Rows from block 5 of a small masked image model, named by matrix and row number. Rows with one number within an expert belong to one neuron, the router's apart. Each number is 128 + 24 x the weight over its row's rms, rounded and kept within 0 to 255. All counts start at 0. Numbers have three digits each. After the name is the row's rms in percent of the matrix's.
Before each expert's rows are labels from the 100 images, of 14976, where the router gives the expert most weight on average: "colour at peak" is the nearest of a few named colours to the mean colour under the peak. Only what is clearly more common there than usual is listed. The data: photos of plants and fungi (iNaturalist).
# router: router (model.blocks.5.mlp.router.weight, 32x96), inputs 0-95
# gate: expert gate (model.blocks.5.mlp.gate, 32x48x96), inputs 0-95
# up: expert up (model.blocks.5.mlp.up, 32x48x96), inputs 0-95
# down: expert down (model.blocks.5.mlp.down, 32x96x48, transposed), outputs 0-95

# expert 3
colour at peak: pink
router.3 104:111133133106114174186100107151110110105125156136091136155130117112114116123134099096107160147131151116096148099117130189148147096164098160128117116117142137101081171090132113124121147147149088070151122119134123131091126092135131129108165120164129122135118148150133141168140090151092137122
gate.0 101:147158188165099120141170152139119103119143162135112112133100122161154102095096143183097176122147141119114146157073113151114077117123109135133128117144149114098154130119137112155113131113105098111096104088131123121125138108104127142116081141155120094093098111161161122134109114160146106130
up.0 095:153153186155097117147173135134115093119152167145116101140103126148161107101095139164102184127148143126123141164080108154102083123135114138139128116145145110089138139118128132135121135110119093112105112092136133109124142106115145134121082145164114077081088107160159129140106120146139104132
down.0 093:163091119132124132138175135094132124149145131142096170127102119082141155167152167131126144135172102137165167098163160133128102153144135146122071123094165138101144128120116098105161155085124137144141099154120108113141114100095130131151156144106111093115186126129119100123123145113147157135
gate.1 092:151132166112121135129149094109121116099126155148105123134145112109113114151138116089127156160146125136121143117084171115138136116143149120104143135131127153125106133137113079118160126127142118129167126154067138129109137132139171086099124143162106039120131092119146117110180106159117163175
up.1 094:135108126122148170163128103122178092130115148145120107155151152110134126165140128087119157116155127125124123120099116113120152159169131127086109109124102134121095143123162117110144125161181094116174128141106166174078152144105177101085119150134084085124116114116132157102145127125115135132
down.1 097:153106116121142148105115126131175093121092098134174154127132110059104148096124127119098131132160154146146127114152111152084133108114107112148104108121153139125151080113122088119128076115096128116151094082124152120148099171107156152148115098138127162121174107128124107158147143125107137102
gate.2 135:134148142096116155171105171158148091105131173113136094146144136137157102131126099109073163117182137137110123156103118154129128119151093160143118091112140094111114116095139106150114153127149088104147092127110141109088143122118151121112113153163133116115091146156186147125128112159121103134
up.2 097:168136107122116139123102142144147150094122099107137164123185115122090133098152137114131095115133122175107123037158148143166152111128123126104151129136088089145116110118144150148130106112152108125135138144090128176106121134137114092152151131156136138180156149143142102169129101146126130137
down.2 122:134175105131127118129119119169120140118134127118152095159119125174125125103114134114096115142094121094117093112091137158113153132096124112149113126111109125141134101121123120086095110124131103087122102130185133062109136145157123116107143093058157128129105122077154141155148163166102137114
gate.3 081:150145106129141116121135154140099113136132126113122179079116148111156131111135074141113102101075117133110101103148122128149140129126104111173109126107108134145158110135170128123139157117097142139111116112142115163131112125060092175124173139155176129190138162153122145120113136100108153132
up.3 079:145108139121117146133112096113138161100121126141124077131128103156089117129137173121129161149167134110143173142106144121107093134121171135104159154163152131093084138120074141122150094127143114127151151164103131133132120148187146081134086141110099136084106099105113121143141127146168115111
down.3 080:088135127151177144131111106159126170131123133139071163092143133092149139115138142131150129124121148139124065133079111143128160088147103105131170173098124141115129160105093108152117152164104131115124166101179139159146163149121099128126141158123147119148094108160140139126135118140106110122
gate.4 115:096106162130137126115127142118161138118132071114141113123134161135124142141152183114112133155148112119133137124132126119122140144098121116128123127110140135097152141136145131121122090142138111123095076170160148122142113090129098167181134101051116138116091121089134160135132133140215121109
up.4 105:139119133091119166146089113130144130103126138108163116126142147137096139120160128092133156157142154174113108110122132170104162095133121156092151110087117117131118145102164144164128143135166088081127116173138141128107160142104132124142167088110133118129104094122143158172110080131133095087
down.4 100:097128120117131115126101147128145090111128136116073121145113184124161130163115138119148155133146095124095133161116105100140072158132136122093165121122122106129148191135123129164176152138122111138123126146101146158120153079137125139149063100140140132124101147121113161123148140091169134158
gate.5 102:096129124125075165178088124137147129136114156107121129154126141087117125137102154134083146143153140135127113191112120168145139118156101159112113084077139120131100159092136128151099098147127109104159120113162115141102149146129108122114135132150118132170102146111141124188126093142117098104
up.5 096:178156133151076142135139125074129165127136158139133131123110088114123123065106115142136117133134147134150103129102128154165146052133129129101128135122133156121134157121112102122169137138086144111155143116146073123154113170141122112131123115155112064155128107142140126139142081152121119125
down.5 098:126091097137136124134136135114121094109170098129137156173149118114103150134129137109133153117144170136164156105196168140085136135112150163104136116096106113119112098122149166109101150126150117123107157137101134137142151107111167125144167103111102145089126090130085131139127151092092153169
gate.6 107:121156173109121135134118155147163100110119067125146129140131146160147086139105095150113133184148129109120135158124114118101117138144101141137081104132161099149180143121137087128117110142125111120093108108141143097142111139154124138118116110105150157066114121179132165107098180120117113130
up.6 107:147116108169138090104176111125089170167144142146117133119146109122102151102137150101140130106104109154127104095152150127166141118104138090108153161152098153112118098156130122134155118101097157150142130156105100150128130099111126117151138120120103112158158113080129095141194084147137155148
down.6 128:129133116140133144175109119127148098162126145097132119119096136137102125132116141142177122112057142139143087148093140148126156114125126133087099106106114146162092156104119148149086123144130141110143145112176147080118198137129171140131147113097147108141118163096167094121130112112118122112
gate.7 096:179098109158138133161145099142109121128127110135086148141129087132118124101107136156152170128142146098098130128120137147136127115125119129104096135115150131151141121121154111081118106144094104105138117111144077158134132095089118135147173105165084146165092074126154112161140157115106128185
up.7 097:127098139152109105132158133126127118153136076117135136174142122129124096121113153154134148154127121094122140141102120154121143117120082138134100098105168137141154140110168087104082115150130119111134095113165088127141110070148136163139168081142100120140070092109165135140120146145118109167
down.7 093:094118117114079152121172157083189081144121130114125100138083104139108110140161136155143146139128132142157127091095148114119134125164130155077141099094142132113152151124132113124133145107106102110182094106128125122151165150157109129166128103128083130101127107136112102141150118140127173116
gate.8 088:103134098128081156138096156140138135107133162089140130131099135121137107091168104149130141112095155110146163178085125163118114085147111163150137112104160138145114169096107130137118176135135119098131119111154141121119147117109091175115131152144148114162127163154124135151083110111109109084
up.8 083:160102162128164097134153106150137127152122078158139141142169132134111147147104162105140146120152097142097090098176125102134141183120117102092113136152105104120147104155144132092123091128127134152119120125118117136126120111148168096138130093112106138085115080110150121102152170141141137184
down.8 080:074174129142137146102115128122107140107136131142100088162103135130149124107110127119102107128129124134117125206107128127106146063100101135126119064162096125157104196139121117133112111154124112122118129137170140103132179143169118130115116133119172119135107133137158132131110088128134144129
gate.9 102:097132120104142152150138116129109105076143169124090113123128119123111139145133152108142154087133134118150164147072122139105086133133166145125137140123151127131097155118055118143131140147138117107119119120094172159093132111108179112101100150146121073092133142140166104122139104172142142147
up.9 107:146113150149127104092119134137112160161124096145134141123131129128142131109122099136128083172111123153108114097184143123146178089126110108141129130130112146111147083136181145127129111090127158142129142158156088087171119141151068144152151097109145190158139105109096138144130122134121129108
down.9 098:092129153121119127118112135126136144091140141111110121176110133226139112123123109101116128115109143127105144135116119110163098111127167113116138136166119087115091150134137141141150140132168115126142167192100128174128140117177131115117150112115111125143078146104102163128118086102134142116
gate.10 106:116132125141130126141120152168171121112149115140129120135137157090155149141138132110113137081164081135126169132119168117140114128109120129091108114133090096118120163132122121134109094139143131143108106136086155175079148088127147115156134176104124135168108141139150082119116068175115157156
up.10 124:128152115138105145164102158169186115123141128135135131151129167094150138132144130121094152087176127132118151153103163147145109121117092159097106090111105111135121162110127104138083105158140114124106100112106143139083161097121138120145160169105122125175102146145165098116111096138095130145
down.10 101:157127119119126108109150112104104194152108118118162129167128114097123116126106144140075144163132094116106126154122102133076174135109122185131165140092134120126129123124105066091119130142114129135128121097145124061130107131147126124133090104174120128122131148118128093127111140148169121155

# expert 14
colour at peak: grey
router.14 109:128124175135127135129126105107117160095136095120152126097140160141086131091134119156142076148123149142135183090136128099141160095148127137119168153130153150120180116148175145081170126145161105131136096102114125122130108143097120123116149134132108115160113085101143086116139170156133121097
gate.0 105:135107163098136103108111092094144151105128134112147171104130168124093119113095101144151075142130103162117164094131129125154122148153139144104153100099144158120155147156118160119128122160159133161181112096109147092113134118104101128140172150118138129160093145134163131115103142142070123137
up.0 103:126135126099091151111095121155138115146120116091141110123119165100143171152125166112161130184108143105136137138108118131116119140120151087139121127094151120088108131110115073162158156113143129119104129185138142131088116153156108131111111087103084088145092118098092114155165114139154117125
down.0 105:095184109144166133139155153148105142115156102142096112164150102138122125141105132127169113095104132093133126135091139129058159136099115142123168121107113080131087160127166110101172147132119101086127137079139149135121095171125099119129100122142171104127107116143118146126136131125140131120
gate.1 105:107109122140129137153129119114107110175143107161112114148132088124130129137157115137136120147134116077141128173145188112091151129147174152118121153166120126155138144144143119134148160075070125076107135127128126117104151096165130137117136147164131102122154106095155114087175114112096149146
up.1 112:084106139116159108146127135108117110172134113163130106146133122173099142135148112132099117152138114101139148147132164131079133103131150177106140157172131130164151143139131131128116156088083137087115136132117136072123151098168132136135128148170159158081153095107156103134147108122089142134
down.1 110:120155099118102160101125140146136085107112141148106093125152071110145150118108146128094092124148098120121130107107109106132158152133112137108134098122070111131106145175164131113114155134159115114154126129162120084145091168131108124131137091119097114143105148123173114161080100152143171120
gate.2 138:103118150098120111157083162144136094134116091140132113127172153150120159143129160136110112162150165114125142112124127123106090135158145111176138125113153135120161112127164118128144156116158088099072115168134160140134102100105102152090107099098118142122116087108126130174154157083146119130
up.2 124:142126111136166145097150140172163123106133105143081108095122118093134123122176138111126154137120100123117117157140137089142142080085110098139113121121134093146147146124116079118157096097135124136103081112181146131166117136161119149143124119104152131185114125126111139113136134135185171125
down.2 115:113100157123078108129138131114141132163062142138204150127150131151101143085139126128140144118141127173157139109137118170146141135135126176126140148142144150134140085132107148118101148150123155130154125151128093131111121113082153140142182121148106149123154091140166127108137113147129072115
gate.3 097:116132145150135132140096112134139140111136086118084114132148158146120163115123185137171157157086082104135133146116127144112116158126095108152114090132134113141159111134129148123146109099142115105075087131199148149103115133125088129119143102127107087142145102079136097135123132174150138117
up.3 095:130125153157070149112120111111135162115147126146126153118150118123112133087110118142164125090103114124152108160128184146110151119130099148114107125153097114091122121123164142122150094155110154105107166124152104185074125151122112108131184121161120111143138126131126114097092070164129121135
down.3 103:105113064164104073142173113184084166139150132121101127149144115091136094119119127122124149117123145119126074173153150114117134155119114137140083154142097133151120131129150133109146119097122119142163139119128118116137127082156133127138120155104132098155133124166093083142114121097097144158
gate.4 089:144173117113070149085133136160140133148138114123190127130138151150112122122117147148158106128084113099134064178072133149099143118112123153147158135115132119127126114141138148125138177131102130120137115115160129141111118155147122145109151110165137082108119092087102113115102113124153081128
up.4 107:115087110146134098174109134103099097140117147121120120146118099111160127147137123106080151117166148145125154082165130125135090139128142097120081129142123124132104128107109105165100084108127140128118147164097123159138163091098127131144095138091090157142150169167146163164142104160116127147
down.4 106:123161177138134133111083127127120124114140134186148171170117175167168135096126130118113126143136146114095128120087128179177095111126135106112125102154126148147153113117119135143101111164105104100134112112116143151112148101122108142080164155091079128140121155115108120149159112120111098141
gate.5 097:164171082130133165098148134153128132126105093110152111102113157085125131132188147100144137111075118134138114132095130105128151119091129127147136112103108103123087121114125107128159131098134101135106112120165155168126152162121155114162115118141132096171135113116100109104125118157199118109
up.5 108:166163110136165172103150104159117158104116123147138138092146143109133166107153113132169139104092119155140144115113122091147164104115121139129153116107091119112113101133134107101169165120142085126126138096166139156123126163105156097149118122145144097178144119146128077086118133143154140088
down.5 099:128086124126176139165130123135138119101129155097072146111135089073095167156099113134129143092149123152166128088151149122137132133087155085133114130095156102143096136115103096121112135117118130138189125134152112138139136141143169134164105118098129114152136132102159089116149129126102151156
gate.6 112:161150095144130160102149110155110148119113127102140130109080150101108169130153170120172169155096114130136145121148149137126134113085105124124101120138118101134094114143085108136150114104131136111124092118185163089099142149130101146151104144114133111157088144083126108122121074150169134120
up.6 118:163146098159135156106151101159111164105109128110144159094104138118116177094121169151183158146096112146128152114144139149153154111105103132108107114146109109130100100145090120115153103110145133111121112095180157082101140151125107133129108159129134119160109144103152092115114088158154132112
down.6 117:157156087094144132140097134135136083099166145098076090088126124076127100133098119097139117106097121090135085134117135124127152151089115088144146127146093143120095108132133119114172116126134094091189088108168125138132122159140142134142097122116122116131136134154101133151136116117123159109
gate.7 106:125129120162144138144159143140107129151151137105091106130143105162129114113151118134095155119117056115174144160125138104110163112112093152111147191213110128157129146128139126104136131103091105120142130113114117125125129141160119095123132153184132127118150118116155097123161142153135153094
up.7 091:163120119111099134114110120129168126100103115152195148119105132086130147137123144118165119123137176143093086096163134141142103137134154108154088080074146118118127119134110116145117103149146163129109111139156143108139132125104134170135122111071105101118098144157122154132079103115141095146
down.7 094:161142141087145126149116116082100143128143108116132101117137162137129143142112147134183110106149185120135126116132119121068139111181123131135168140128130132114118121128151145146144140162171132109064138138132119113118146152108105130085111110130137099100094072101105110116178131078131146116
gate.8 097:134101124124183118131145150212106128129126138124070106141151143174126148118134110120113160124107124114119137137128123110104120146126096164155116148174135090129145172140163130111092103125118092106136115116188151115146127099119124130125149099122111143075146105141159138154102136099140161102
up.8 106:125092167110176115140130102133093147112140117130093114124166163181113172108124123141154145157119136122088160151139126106088125140142116153134142156171137126097158150139167127106126111143156091118109125121190136110129095112116083130118151098112119154081149098141131103156110157102122151114
down.8 097:109099123181150178120155115112143094110106131125172159150100113157109139119099154077113126125117095154114112116144140148125146117078116103141108088161156159163140111110094108109104122085137150135150139138154121137136122152109177118153128123093131198141130119134162122106149145140135099118
gate.9 077:151120143148166135111123161141140117125116173158090140129119106113096132137114078123123077114165080139146153060127153101139138132152104160121137171159131116129158115117123144116109133160095139115183159115109090119106129122125158117121104160165156161136146151165157139129123131118102164117
up.9 078:173138160121145136105107149142136142111107149136130147117096163096078166139136109123160077162148085153123176052134127100136135149160130140108158153141139123093136085126112125116136153164125122132176136122117105100077116139116143120114087142139142149159113136131115121128165159129127145112
down.9 087:113076163172104135118163138108125149094138132105130155159137101170091125106159108146122177158083097119109128130159115097161156123110164123094141149149136164161156138107144134108094094116103115168147118120117093151133164116133128120138145128113104105165116121093144109138111169094133114114
gate.10 092:163120157173119118144104126104166118144138122154121117105155088121148125111086128155110124131124117117125122182106169138134125142140084131151151122175091152087154109154132140118147120152161124090091161111100138110084099135168125141103096153143128134097172118128157099133182132137128137092
up.10 097:115145089067151136116157137153084126116115148090136119144094154137121146171179145102136132146128146133116133078139099125111134116109160118126113123098158109174085143109110102157104158096099123153155101167169111119160161123090120104153124104113122112131087148120108150120100120120133122158
down.10 101:122145126091177127123067083108142107086151105158126150142102143136144127112081122118133087127144167150174143118150118124121129110120140128129121110093096186144135105161130131159166147159146118105085150094154154170129119140083109115124128101140124127114127160127091105137126099095149133130

# expert 6
colour at peak: green; yellow
router.6 092:147106158081119102131165131142092132121134131117120162160134115103131129136128133127116095105177180126132152131068122120120138084099134146144130154105166098060123105123131090146145141159101157123129150148142115160141088115141098145115123099122136136130154099166096124138161085151129139167
gate.0 093:146125132176141069146162125103114165124123136137152138121102135149139123116142100146158154134099156117106137085118151162114127110112097120142147164140171142117129140094124113097131106099115125180129106061170124094172130086138115143118086143150127126112109126157164144124100158121142087138
up.0 096:149107125110120096126116151116118176138137102093111150147130141127089134130156125152131146116147150107124161217101126155069114129134165142099135133135159116128109157099119116122124101110108136120148140109110087148086124085168161123090173154163111130103100096112145156132127129116139119148
down.0 101:142128131112087116164145183162130122146101111139149154082122149116117112110102126144166114122127211151128135062143115138103121130111102162133134107117136095178133108113152121128119125126120132146150167134113122130120139125131079137118127142110081156135101133120160147126146145056131123152
gate.1 111:131140122083105142111134086072083123116136095138151151097124132074128116147090090110134106116119123132132096150105132128113144099131141102125099154119111155122121121140152078151163115155089150095140163140118114181145095167166135130106102117147152098141134106119082141125152094151133148143
up.1 101:152091134074114103148132126112125144109139110130140151107144090083142125153123127128169145092137116124120168155112135148083136109144128114079106126149162101110101117107114100134161127125115158097155149156110130184128122134161145112143082135127135070108141095120122123072145106150170120154
down.1 112:094139101134119122113096134146146117130094126152133148134099124120119118101162102164099110171109069122122132136115190155132131135158117126134148131115139142116115146110100114159097202115138119109124119089170112146141121142124136134127124118149185154145133133133126130165098095200102112094
gate.2 071:144143122152107070137140121157145144132112119146145118156152164118197141136135096125103186131143123120131088096140175133091110144094079132127128134177141125153148123120106132098106117126171113168138105096087146121127129106132149122146089147101111130122084109126112147097106145122093105120
up.2 079:081108113098102117130149155124137183107145082146113152128112107083113124130119141167151094106097135106107152157099129137118126136137183132121163110076162179134154158095089152100133078106119143129131162116146105152150122111155124135087132159135096137143134107091131132108134142136143123117
down.2 073:087140178122102107142128209123136106168165121160155139139103157134126099124129163134163082131150164136141157106124085121094112123113147154165138145121138123120097127134145128132108134107106136160133187163151145089122121134108111128160128151103135118109163098146132138116159139106159100115
gate.3 128:118093143167132124161121142102136147174127142139135095106087130129112107099147122118100136106132132086163140141181144157122111129145125127104112099147157115111078159056131123130155101113155146142153099139106072130108114126122168128109115124099137151146138104117088176094136143125100101111
up.3 121:105100172137124134152121126127129147152134109175141117117115099138134116111135084130114131089154116111159164111158179124126142102119114120120078105155120121112126125120150097154134121132143157094111120147144111160132141144101167101097089121081155180153126080140118167080116100145137131075
down.3 106:105126089148203136102098097126118132139191169138120125107098150153113153096159127138093154113126084114143123086128174134124124134132105107145098121142104110124145128136124137159169161128109138122113084123121119104140114127090154136127149153171168114102160148160147127123116123169095121136
gate.4 062:113142115152174118138138115151128139151141133138141096149122150171100118102105095114129125149088106115116049058122125168147161140137147112144154135109112149125117138116129168121138131129133134125147125130169118131157114138103105099140150086159136128117153122143090141072105140138065093144
up.4 072:117102109120138132139125135159109137134120153125109110152111091150139143135170115154133144102177176135136203172080083131134142127137144144102127093143156108101106137093125112132128099151127132133130121105125087151091143093143174105091144137103128146096110102146154140086139134118124114183
down.4 064:137118173125108121162133151110121136106112169118144122133115172166142119139134167147176100101110149161124123103178115117150137094109118139139120118108109147124100122102166131124085125151139147160130153140131128116127100132136098150137140149147128174167110145130188151111145110091191072120
gate.5 070:102133121104114125147137134132144100093105128123157081185115153109142119134119170112103145109119104126162121140122152094100153173099193139096135106136151098146098140128136166114120117109146114131159146147138156140088164083183158094167141148132144149128153135093121111089122129123137107132
up.5 069:166113122178127115108107148126147095151116139077140133167158106145117114119074169117122134115115097132117131123111128122172102131138173125094126126148118064104109136123093121156146130141128136127172116162092154137085174143149173129154107114144119091148143119117106105145174110148138120137
down.5 077:139144112117126137158144126142099122098143127090130113173125162113119181183131091132124147109120130112134121146111134128110139121135135120108125105134133099173124086118165096082140105103121119113201073109127134088129161117135151121090116122100089112110120135068128128101147168120117145103
gate.6 105:096123154098193153139168103141102086136114135156109151142126095132149182157115115108159106156175144124127113115148111092119165096142157119118125140118082110119125088173167125117125153168118142126135165158143132114105131156118126126145150121121155167143133118134104086134165118120118154157
up.6 113:145138113160106142142109132135129126111128124094153108125145120190088117077150156140080148164127124144112093133136135139156148141141104130142139091144111141140141101117149133130111121091166088132124103087134144083129117099119076114120157138133092130113118194158143145166110148129183097122
down.6 100:111136144074119094131112123125149117166140121129141110119115154072093156160141116097156117158134118118160131139147126120117108132166130086152144174145122103125103147161143120153108177125106135139145185148108136089122128141061157128148124106130147182130135154147119119122166146160148094113
gate.7 117:132133150171120073115117113092126129193142132123172107140145139136167153133105127096121126122151140131130139129141141127135105116133110119139103135180114110105094132159115087140138130145100152134131095154039128130070104125136151129085093139114153124120114113133109153102170117132106095138
up.7 120:111097132109146120110105143141118152154141082128119159120144096132141141120107134173168084066106123104118133134151134172102129096134137104120088093133122130107122120099144108155177129106114182111118151119136094201151131132158101133087110131114146134139147131121099108113163092153134143136
down.7 113:087157097127115119130126131143109157134144143149152127125084158141144121103133127162129139145151108133155150144105156172102105173155140201158132131134134115129097146115145100139154216137132126091124158111122130089129131124085134127140133122151171102103150094143124175130112121133112100113
gate.8 088:131136183082110144119103104121110136095147092132108190126140176108128149143107128140152114102131114188137119086100160121118114135110130138125100137107118126148122105138150127136073113150089133109120148139139137138142159154107123146110086145118167164132097096122162140132104101142151179092
up.8 103:130109098137148143125137156129137140145115167136122096126084091139107091114159110146086143134117128072139133190134103158089128116136128122112137105138149100113131159063090118142163146104158148127129108112109084135124117127121153096149157102144084100123183145143098124114144139134094104137
down.8 116:125117127108161139117142100110130167086127131147129110131162092116125171187089115061071170136154106132139113127130133117141142129121122063116106122115122129128136140143070132123162081181113138102140092130104120113129100152124171124115145109125120106103160136122124142129097124150141134136
gate.9 141:113082144101116123119119145149109162140115083156120154128112104159129119110103102160139098100131108125131130123100181146122156081125155099126113144142154141110139113099139094160161120118092167091113136147153103176162146158134111107111114099099138135142122079128111101098140082170155145140
up.9 134:160147134120123141135103104129108113105127133111098113148151153113102111118172107066114181124126149087130146157134129174106082125130103137110129117116121091144084143114109125135144133140128124108151101108076102142089110123117190112114158145144116131170146111117108144161138132120057142114
down.9 124:080125130139139142070107106126107135143196130147108114127076119123162165139146110141110126127153078128173127115105099094164124111122132129094088164104088140128134099145116113164118111102108120144105127123122120153136137162129134110114111112135165158109164176151144135131115105158168151107
gate.10 089:146131110134122120143158088151091105142131148153121118135142113132130150117128122123150151117133091164137121073150147150207147123098129130132117122139085166156104042139174155126120143108171120108133118122171114102150140134155098094137122146148095121108137132137141146132120119165137157157
up.10 082:134106153125112098139167093118083096139123159153152124128133137141137116121144122117132144136165108162138171060157155135162127118117145133142123118113118110123099042112161133141128147109172136132138119163082135107128132115168148100127109140124106108109187133136122160108139123161140118169
down.10 098:116128128153119112106155151131107089159086131116117144094132115133121105133198086178112121151090111127089126135127128144188160106156134145169154150120123133088139140126173159144100184093161132139122141134139135130130124099109139123135150135131174126181147109152134108104110122138138102137

# expert 17
colour at peak: green
router.17 085:129100157092147108091116127122099152109129131127126160111125138107137119107131142118127137140120185184114136167085079099155131075123163128153122103085132129107112133100100120169172132149131153144163163122141092119137120140127116112110110085107111137132151142123097160172157088153147153133
gate.0 065:129150077159125142138108139159145175113125150092131128105152126122117146122131100124106128153131132124098102099150184101170171136125155122137138094115130096155080123176121119138118139150144113138160130151134117109113129137117151082146100111104116157162092146115096118095147138138064180121
up.0 062:134098155098123134093156159099161105133141142156133115137143105112134146152101160137119091144203110164140138104150076122142148136156143129110146127097128169121178097084112137120142103139152145154162116158094114129087100136138100133160139131095097095099144112131124133108157140129170121130
down.0 061:096142113164136121128147113151127149091135110116115141126134124141138106098149169126131179122091135134121128162140161135160103167094119138102104150086105132170128138119113107101176137104109119155089095105144144158129132076166090123133134145145113173127173106107154146169107155137094096125
gate.1 108:080153101113170170161128148145119122090120136125151156156142144105124168154106115110137159124150101136098132061138098159073127145114140120110160160114146156123124131131133109108135117173148098123131149127111135194118127108115135125164149122112094151140093133121114101113157156144085113151
up.1 122:095155131130141134107114112115155117151119143119132154119156177099139139157142134104129145117129147116117100100134128080131152164140111132098152125088092169116130124187159139104153124151162097146152120143129108179090158130094128163127176120106138135187088134134117146134136139080107163138
down.1 123:164140116142121089141122129141140132127147137133104117155112160161131149128105164099096120137151103129121163157147172149110099146087147146176119139195154161123102153126109147162110142103147133143110124146117132057132084112132133134124123149151075094114141150138153137125129101183148104132
gate.2 081:156142138132124138113140126116149151094134138103099103095147110103111086105155142129147094144133111176151110128131152123126118097099077110096110119148121118150200115136093166129151101164085166114133093128142126109152086120116123141152130152108130124133115189145126126111068114164140124124
up.2 083:153145148119099116118129146125150129110129142139097136096141106134109112132164161159133109096109124151130152140153092131136081131112132153124119129112138046146158144118105150158128154094120150150111105138124144090150116135124104149170120158137174113100172159154149168182085112121156118096
down.2 082:198132122167156120149141133154132158117128127106127152118145105107095101145043143096164152135129120134114169148142127120145096163152126110138118097144169116155146112127094114178118069141137145121112092112159129146122151113124130135129118133105087153108126108134128128103149155152089128153
gate.3 131:109164130109130099132141100098126121133126082142178139153168156132136125140078123121132177129144125106130133153103105107110098166154114116153098100096125118149131120150115158117146104144149104139128156149053164138132122093151175121088138128123123108097126125100118166113110151125105096176
up.3 118:149086159151098125143146103164148110135153169103088141132142129146108123082138163097131107147145144157109093088174166144162168094139117135117106163181140151105109151134152111107129112165112158099140127122170136107094121124114123153148121131137122168119101117113147124126174104127142159138
down.3 117:153146111118147111113134103146109143163147116139117133104137142129111118118154137172147176113129151143121124160107103175126074134159111150101108173148127145153123121155132135109170116076066111129122165110131110172130136086190104128129118104133114098138143117139115093165110126092129101156
gate.4 112:166133101148142148123132132166163140146116165128147112103101122127131142168133102157117128132089153121143155110145166095147119151148139159124128117172149138169177152114149141107059181146109109142129123118128112083153152108108121158139113141154144120114093139143138138133085150099128119067
up.4 108:167161129132124143157158086113132119112145167095158150121150135120122110130117144104110174157135185111127118122143162104169157145126107146124112123143144126151103128161133133109112163176119113144142130145105155082104153106122162112088144116158170123126091141096163161144173128088103119154
down.4 099:081129134136161089132106141138162103092107134160128116125114101112132155138095116119134083115094082139146100066131118127109161110130128120142148127128157119125127126119121126146047140142124139115123113132146131074144156126112106131134144111144169192130104153129144131148126094178154168141
gate.5 120:124121115123146141179139142169149112103122164135116127109118127121126164133126128132140138112079127113126135070136080175105132151153148144113173114102180154130097150101119115116136162138138122135143114116162157164086132101091118145135151162169143098177100127108155086136115132121118086137
up.5 122:121127146153113129106107116080118104112121100158163125142141089119102121111103088092116088181155118147128122166114180124110151131117123120141117118180130124113135138118092114149102094135144128103118162138100143100143104129173162080106115087115119157078146104125117158083136117156109136119
down.5 120:103091131114146146142131123127145144110123117135135154114124122141105140105130128137187133116143201142149128145135095145153123102137115118089089115181158111145171120124125096102167109120110123111105158134123119214137154089142114127147130084096134119121136117095128107127153107072135150135
gate.6 103:115111108140097126181130140199172100120126135167142107157128090147143159131113157113140145171094127134093122061140104153136133113127133108163100123162140137128118127104109109132147125131134120107083104151167173148152100114106139118125101114087126137118117085089142106122162139131148115142
up.6 105:109159144148156145111086088104130079136135145102145132095139168132132137133141128073158138148062129126089121072129121101144123138123145104133115149122113134121096128170115118131146123138138132121131133135211126139144091166118145125158153097157137160175115140150095157141119143113134138125
down.6 127:138109110168124102119117092155132152128131153123129132117151119118155141132123163094100138138131106127152159178159128085111095143123141136149096141156108158139083170144072151124145075098140141172114137147156135096125113142116125138083136130163097110103158107143105139136119127198151142120
gate.7 101:216148098153148153162160141126130134114114154097122134088123112118148126182120110132142159119112138131146110050135134107134125138127149111134091133161116150145104115173142130107105157139099120142157099131156114127128114153085140140121092159147152067123107119126139122145115125115158121139
up.7 108:183106111136137106160129108151152125132128175083148123107100116152108131107157144129122185113109152097114140075131138127128093154127159161120155141114136154131106158129111139107115138156129111130163116121176124115052141101123133151124153146168163115164104126093135118110134154093144108144
down.7 116:124100134153132102156141085110125121127132150107142171154121151081135126131125151115062133129132075117150115115144117113084143155153143103135114134111130166123132151123155158137107079150129141145177106118143142090128154119095140134121144146152075117100131125113162138124128133216126145128
gate.8 107:137147158128121129116112086138083159099143124107101140092138167103150134125100130101095097162152156102147125199120154119150170081141121117140161107103118152122066150123146134128118104141108138170120146083099122091094152143172127106101129118128124114122148132106118105132160124132112145113
up.8 118:118157107126129149108145158103164122139124113115130137086100109120092132142187127136126135108094115156115109080128135107135149156121080138115130140098115158160160111162138152118125132124148115113155090127209100135121140149084107159150139151159125128167109114117115171130085143103164144146
down.8 125:116146140134135162114126113112105138089137125117126144094144102136096168129124089176163136109125195149164163114128087151174137117149130122101147140107135070094148079123158107108137149128156119111079121112139121174128162114136127127137115113111151131134116116117121101125120112062143123159
gate.9 118:152114125125154142112118120106104145112152156141137110132136107140107103135122085106103085143137137133179171136102167126162186108138117122122122150136110149126128143130127093135086141154118137062139140138152122085124128153173132135111099077147126100059165112154114136101145103127110160119
up.9 111:161099113129122139146123117126100165104146152130145106119134096128101119130084091132117127120138116124184175139117170137136148104105136133116119131164137111140121148110109098135085106147112137092134129123141131095144139154171117114113093092145113115042162084144131129064151112149113145137
down.9 130:142151119174121114107097176153119123126122158157126131108140135115140137126129145136099093140135068118129162162108161118132121115087158149131148128118115139112091150139102144179075155109133137164119113144114123095113084163129137119104115187137162134136144135156131119114121101207132106120
gate.10 074:142129127098134122137175106076091126111141126130129147145106096127148185147142111179168152112152120125128146112107149102083109131114135155133140124092096131133097113137160114131088165127149138129116100109143102131153169144096108122089141162117128138149077080136126140059123136129132144147
up.10 064:132108097134191194149145137142136129092129129138141081136142073124135106146150134136138127136154126121133179136114125093125167133100119139110133136121136116138139137093128115117169151125157137126138114130108149120148128134151146152134098127123174062095117172110108098113166108142136102196
down.10 074:120073084101114141188148115118125147138129128130136194094178087103087123135141115125121124099137140114128149144151102144100138126163119133151109158099136149101095117106155157135106111141168120111137155120131124117130160121142156138103132116161133091122114090168114117118058129117114156131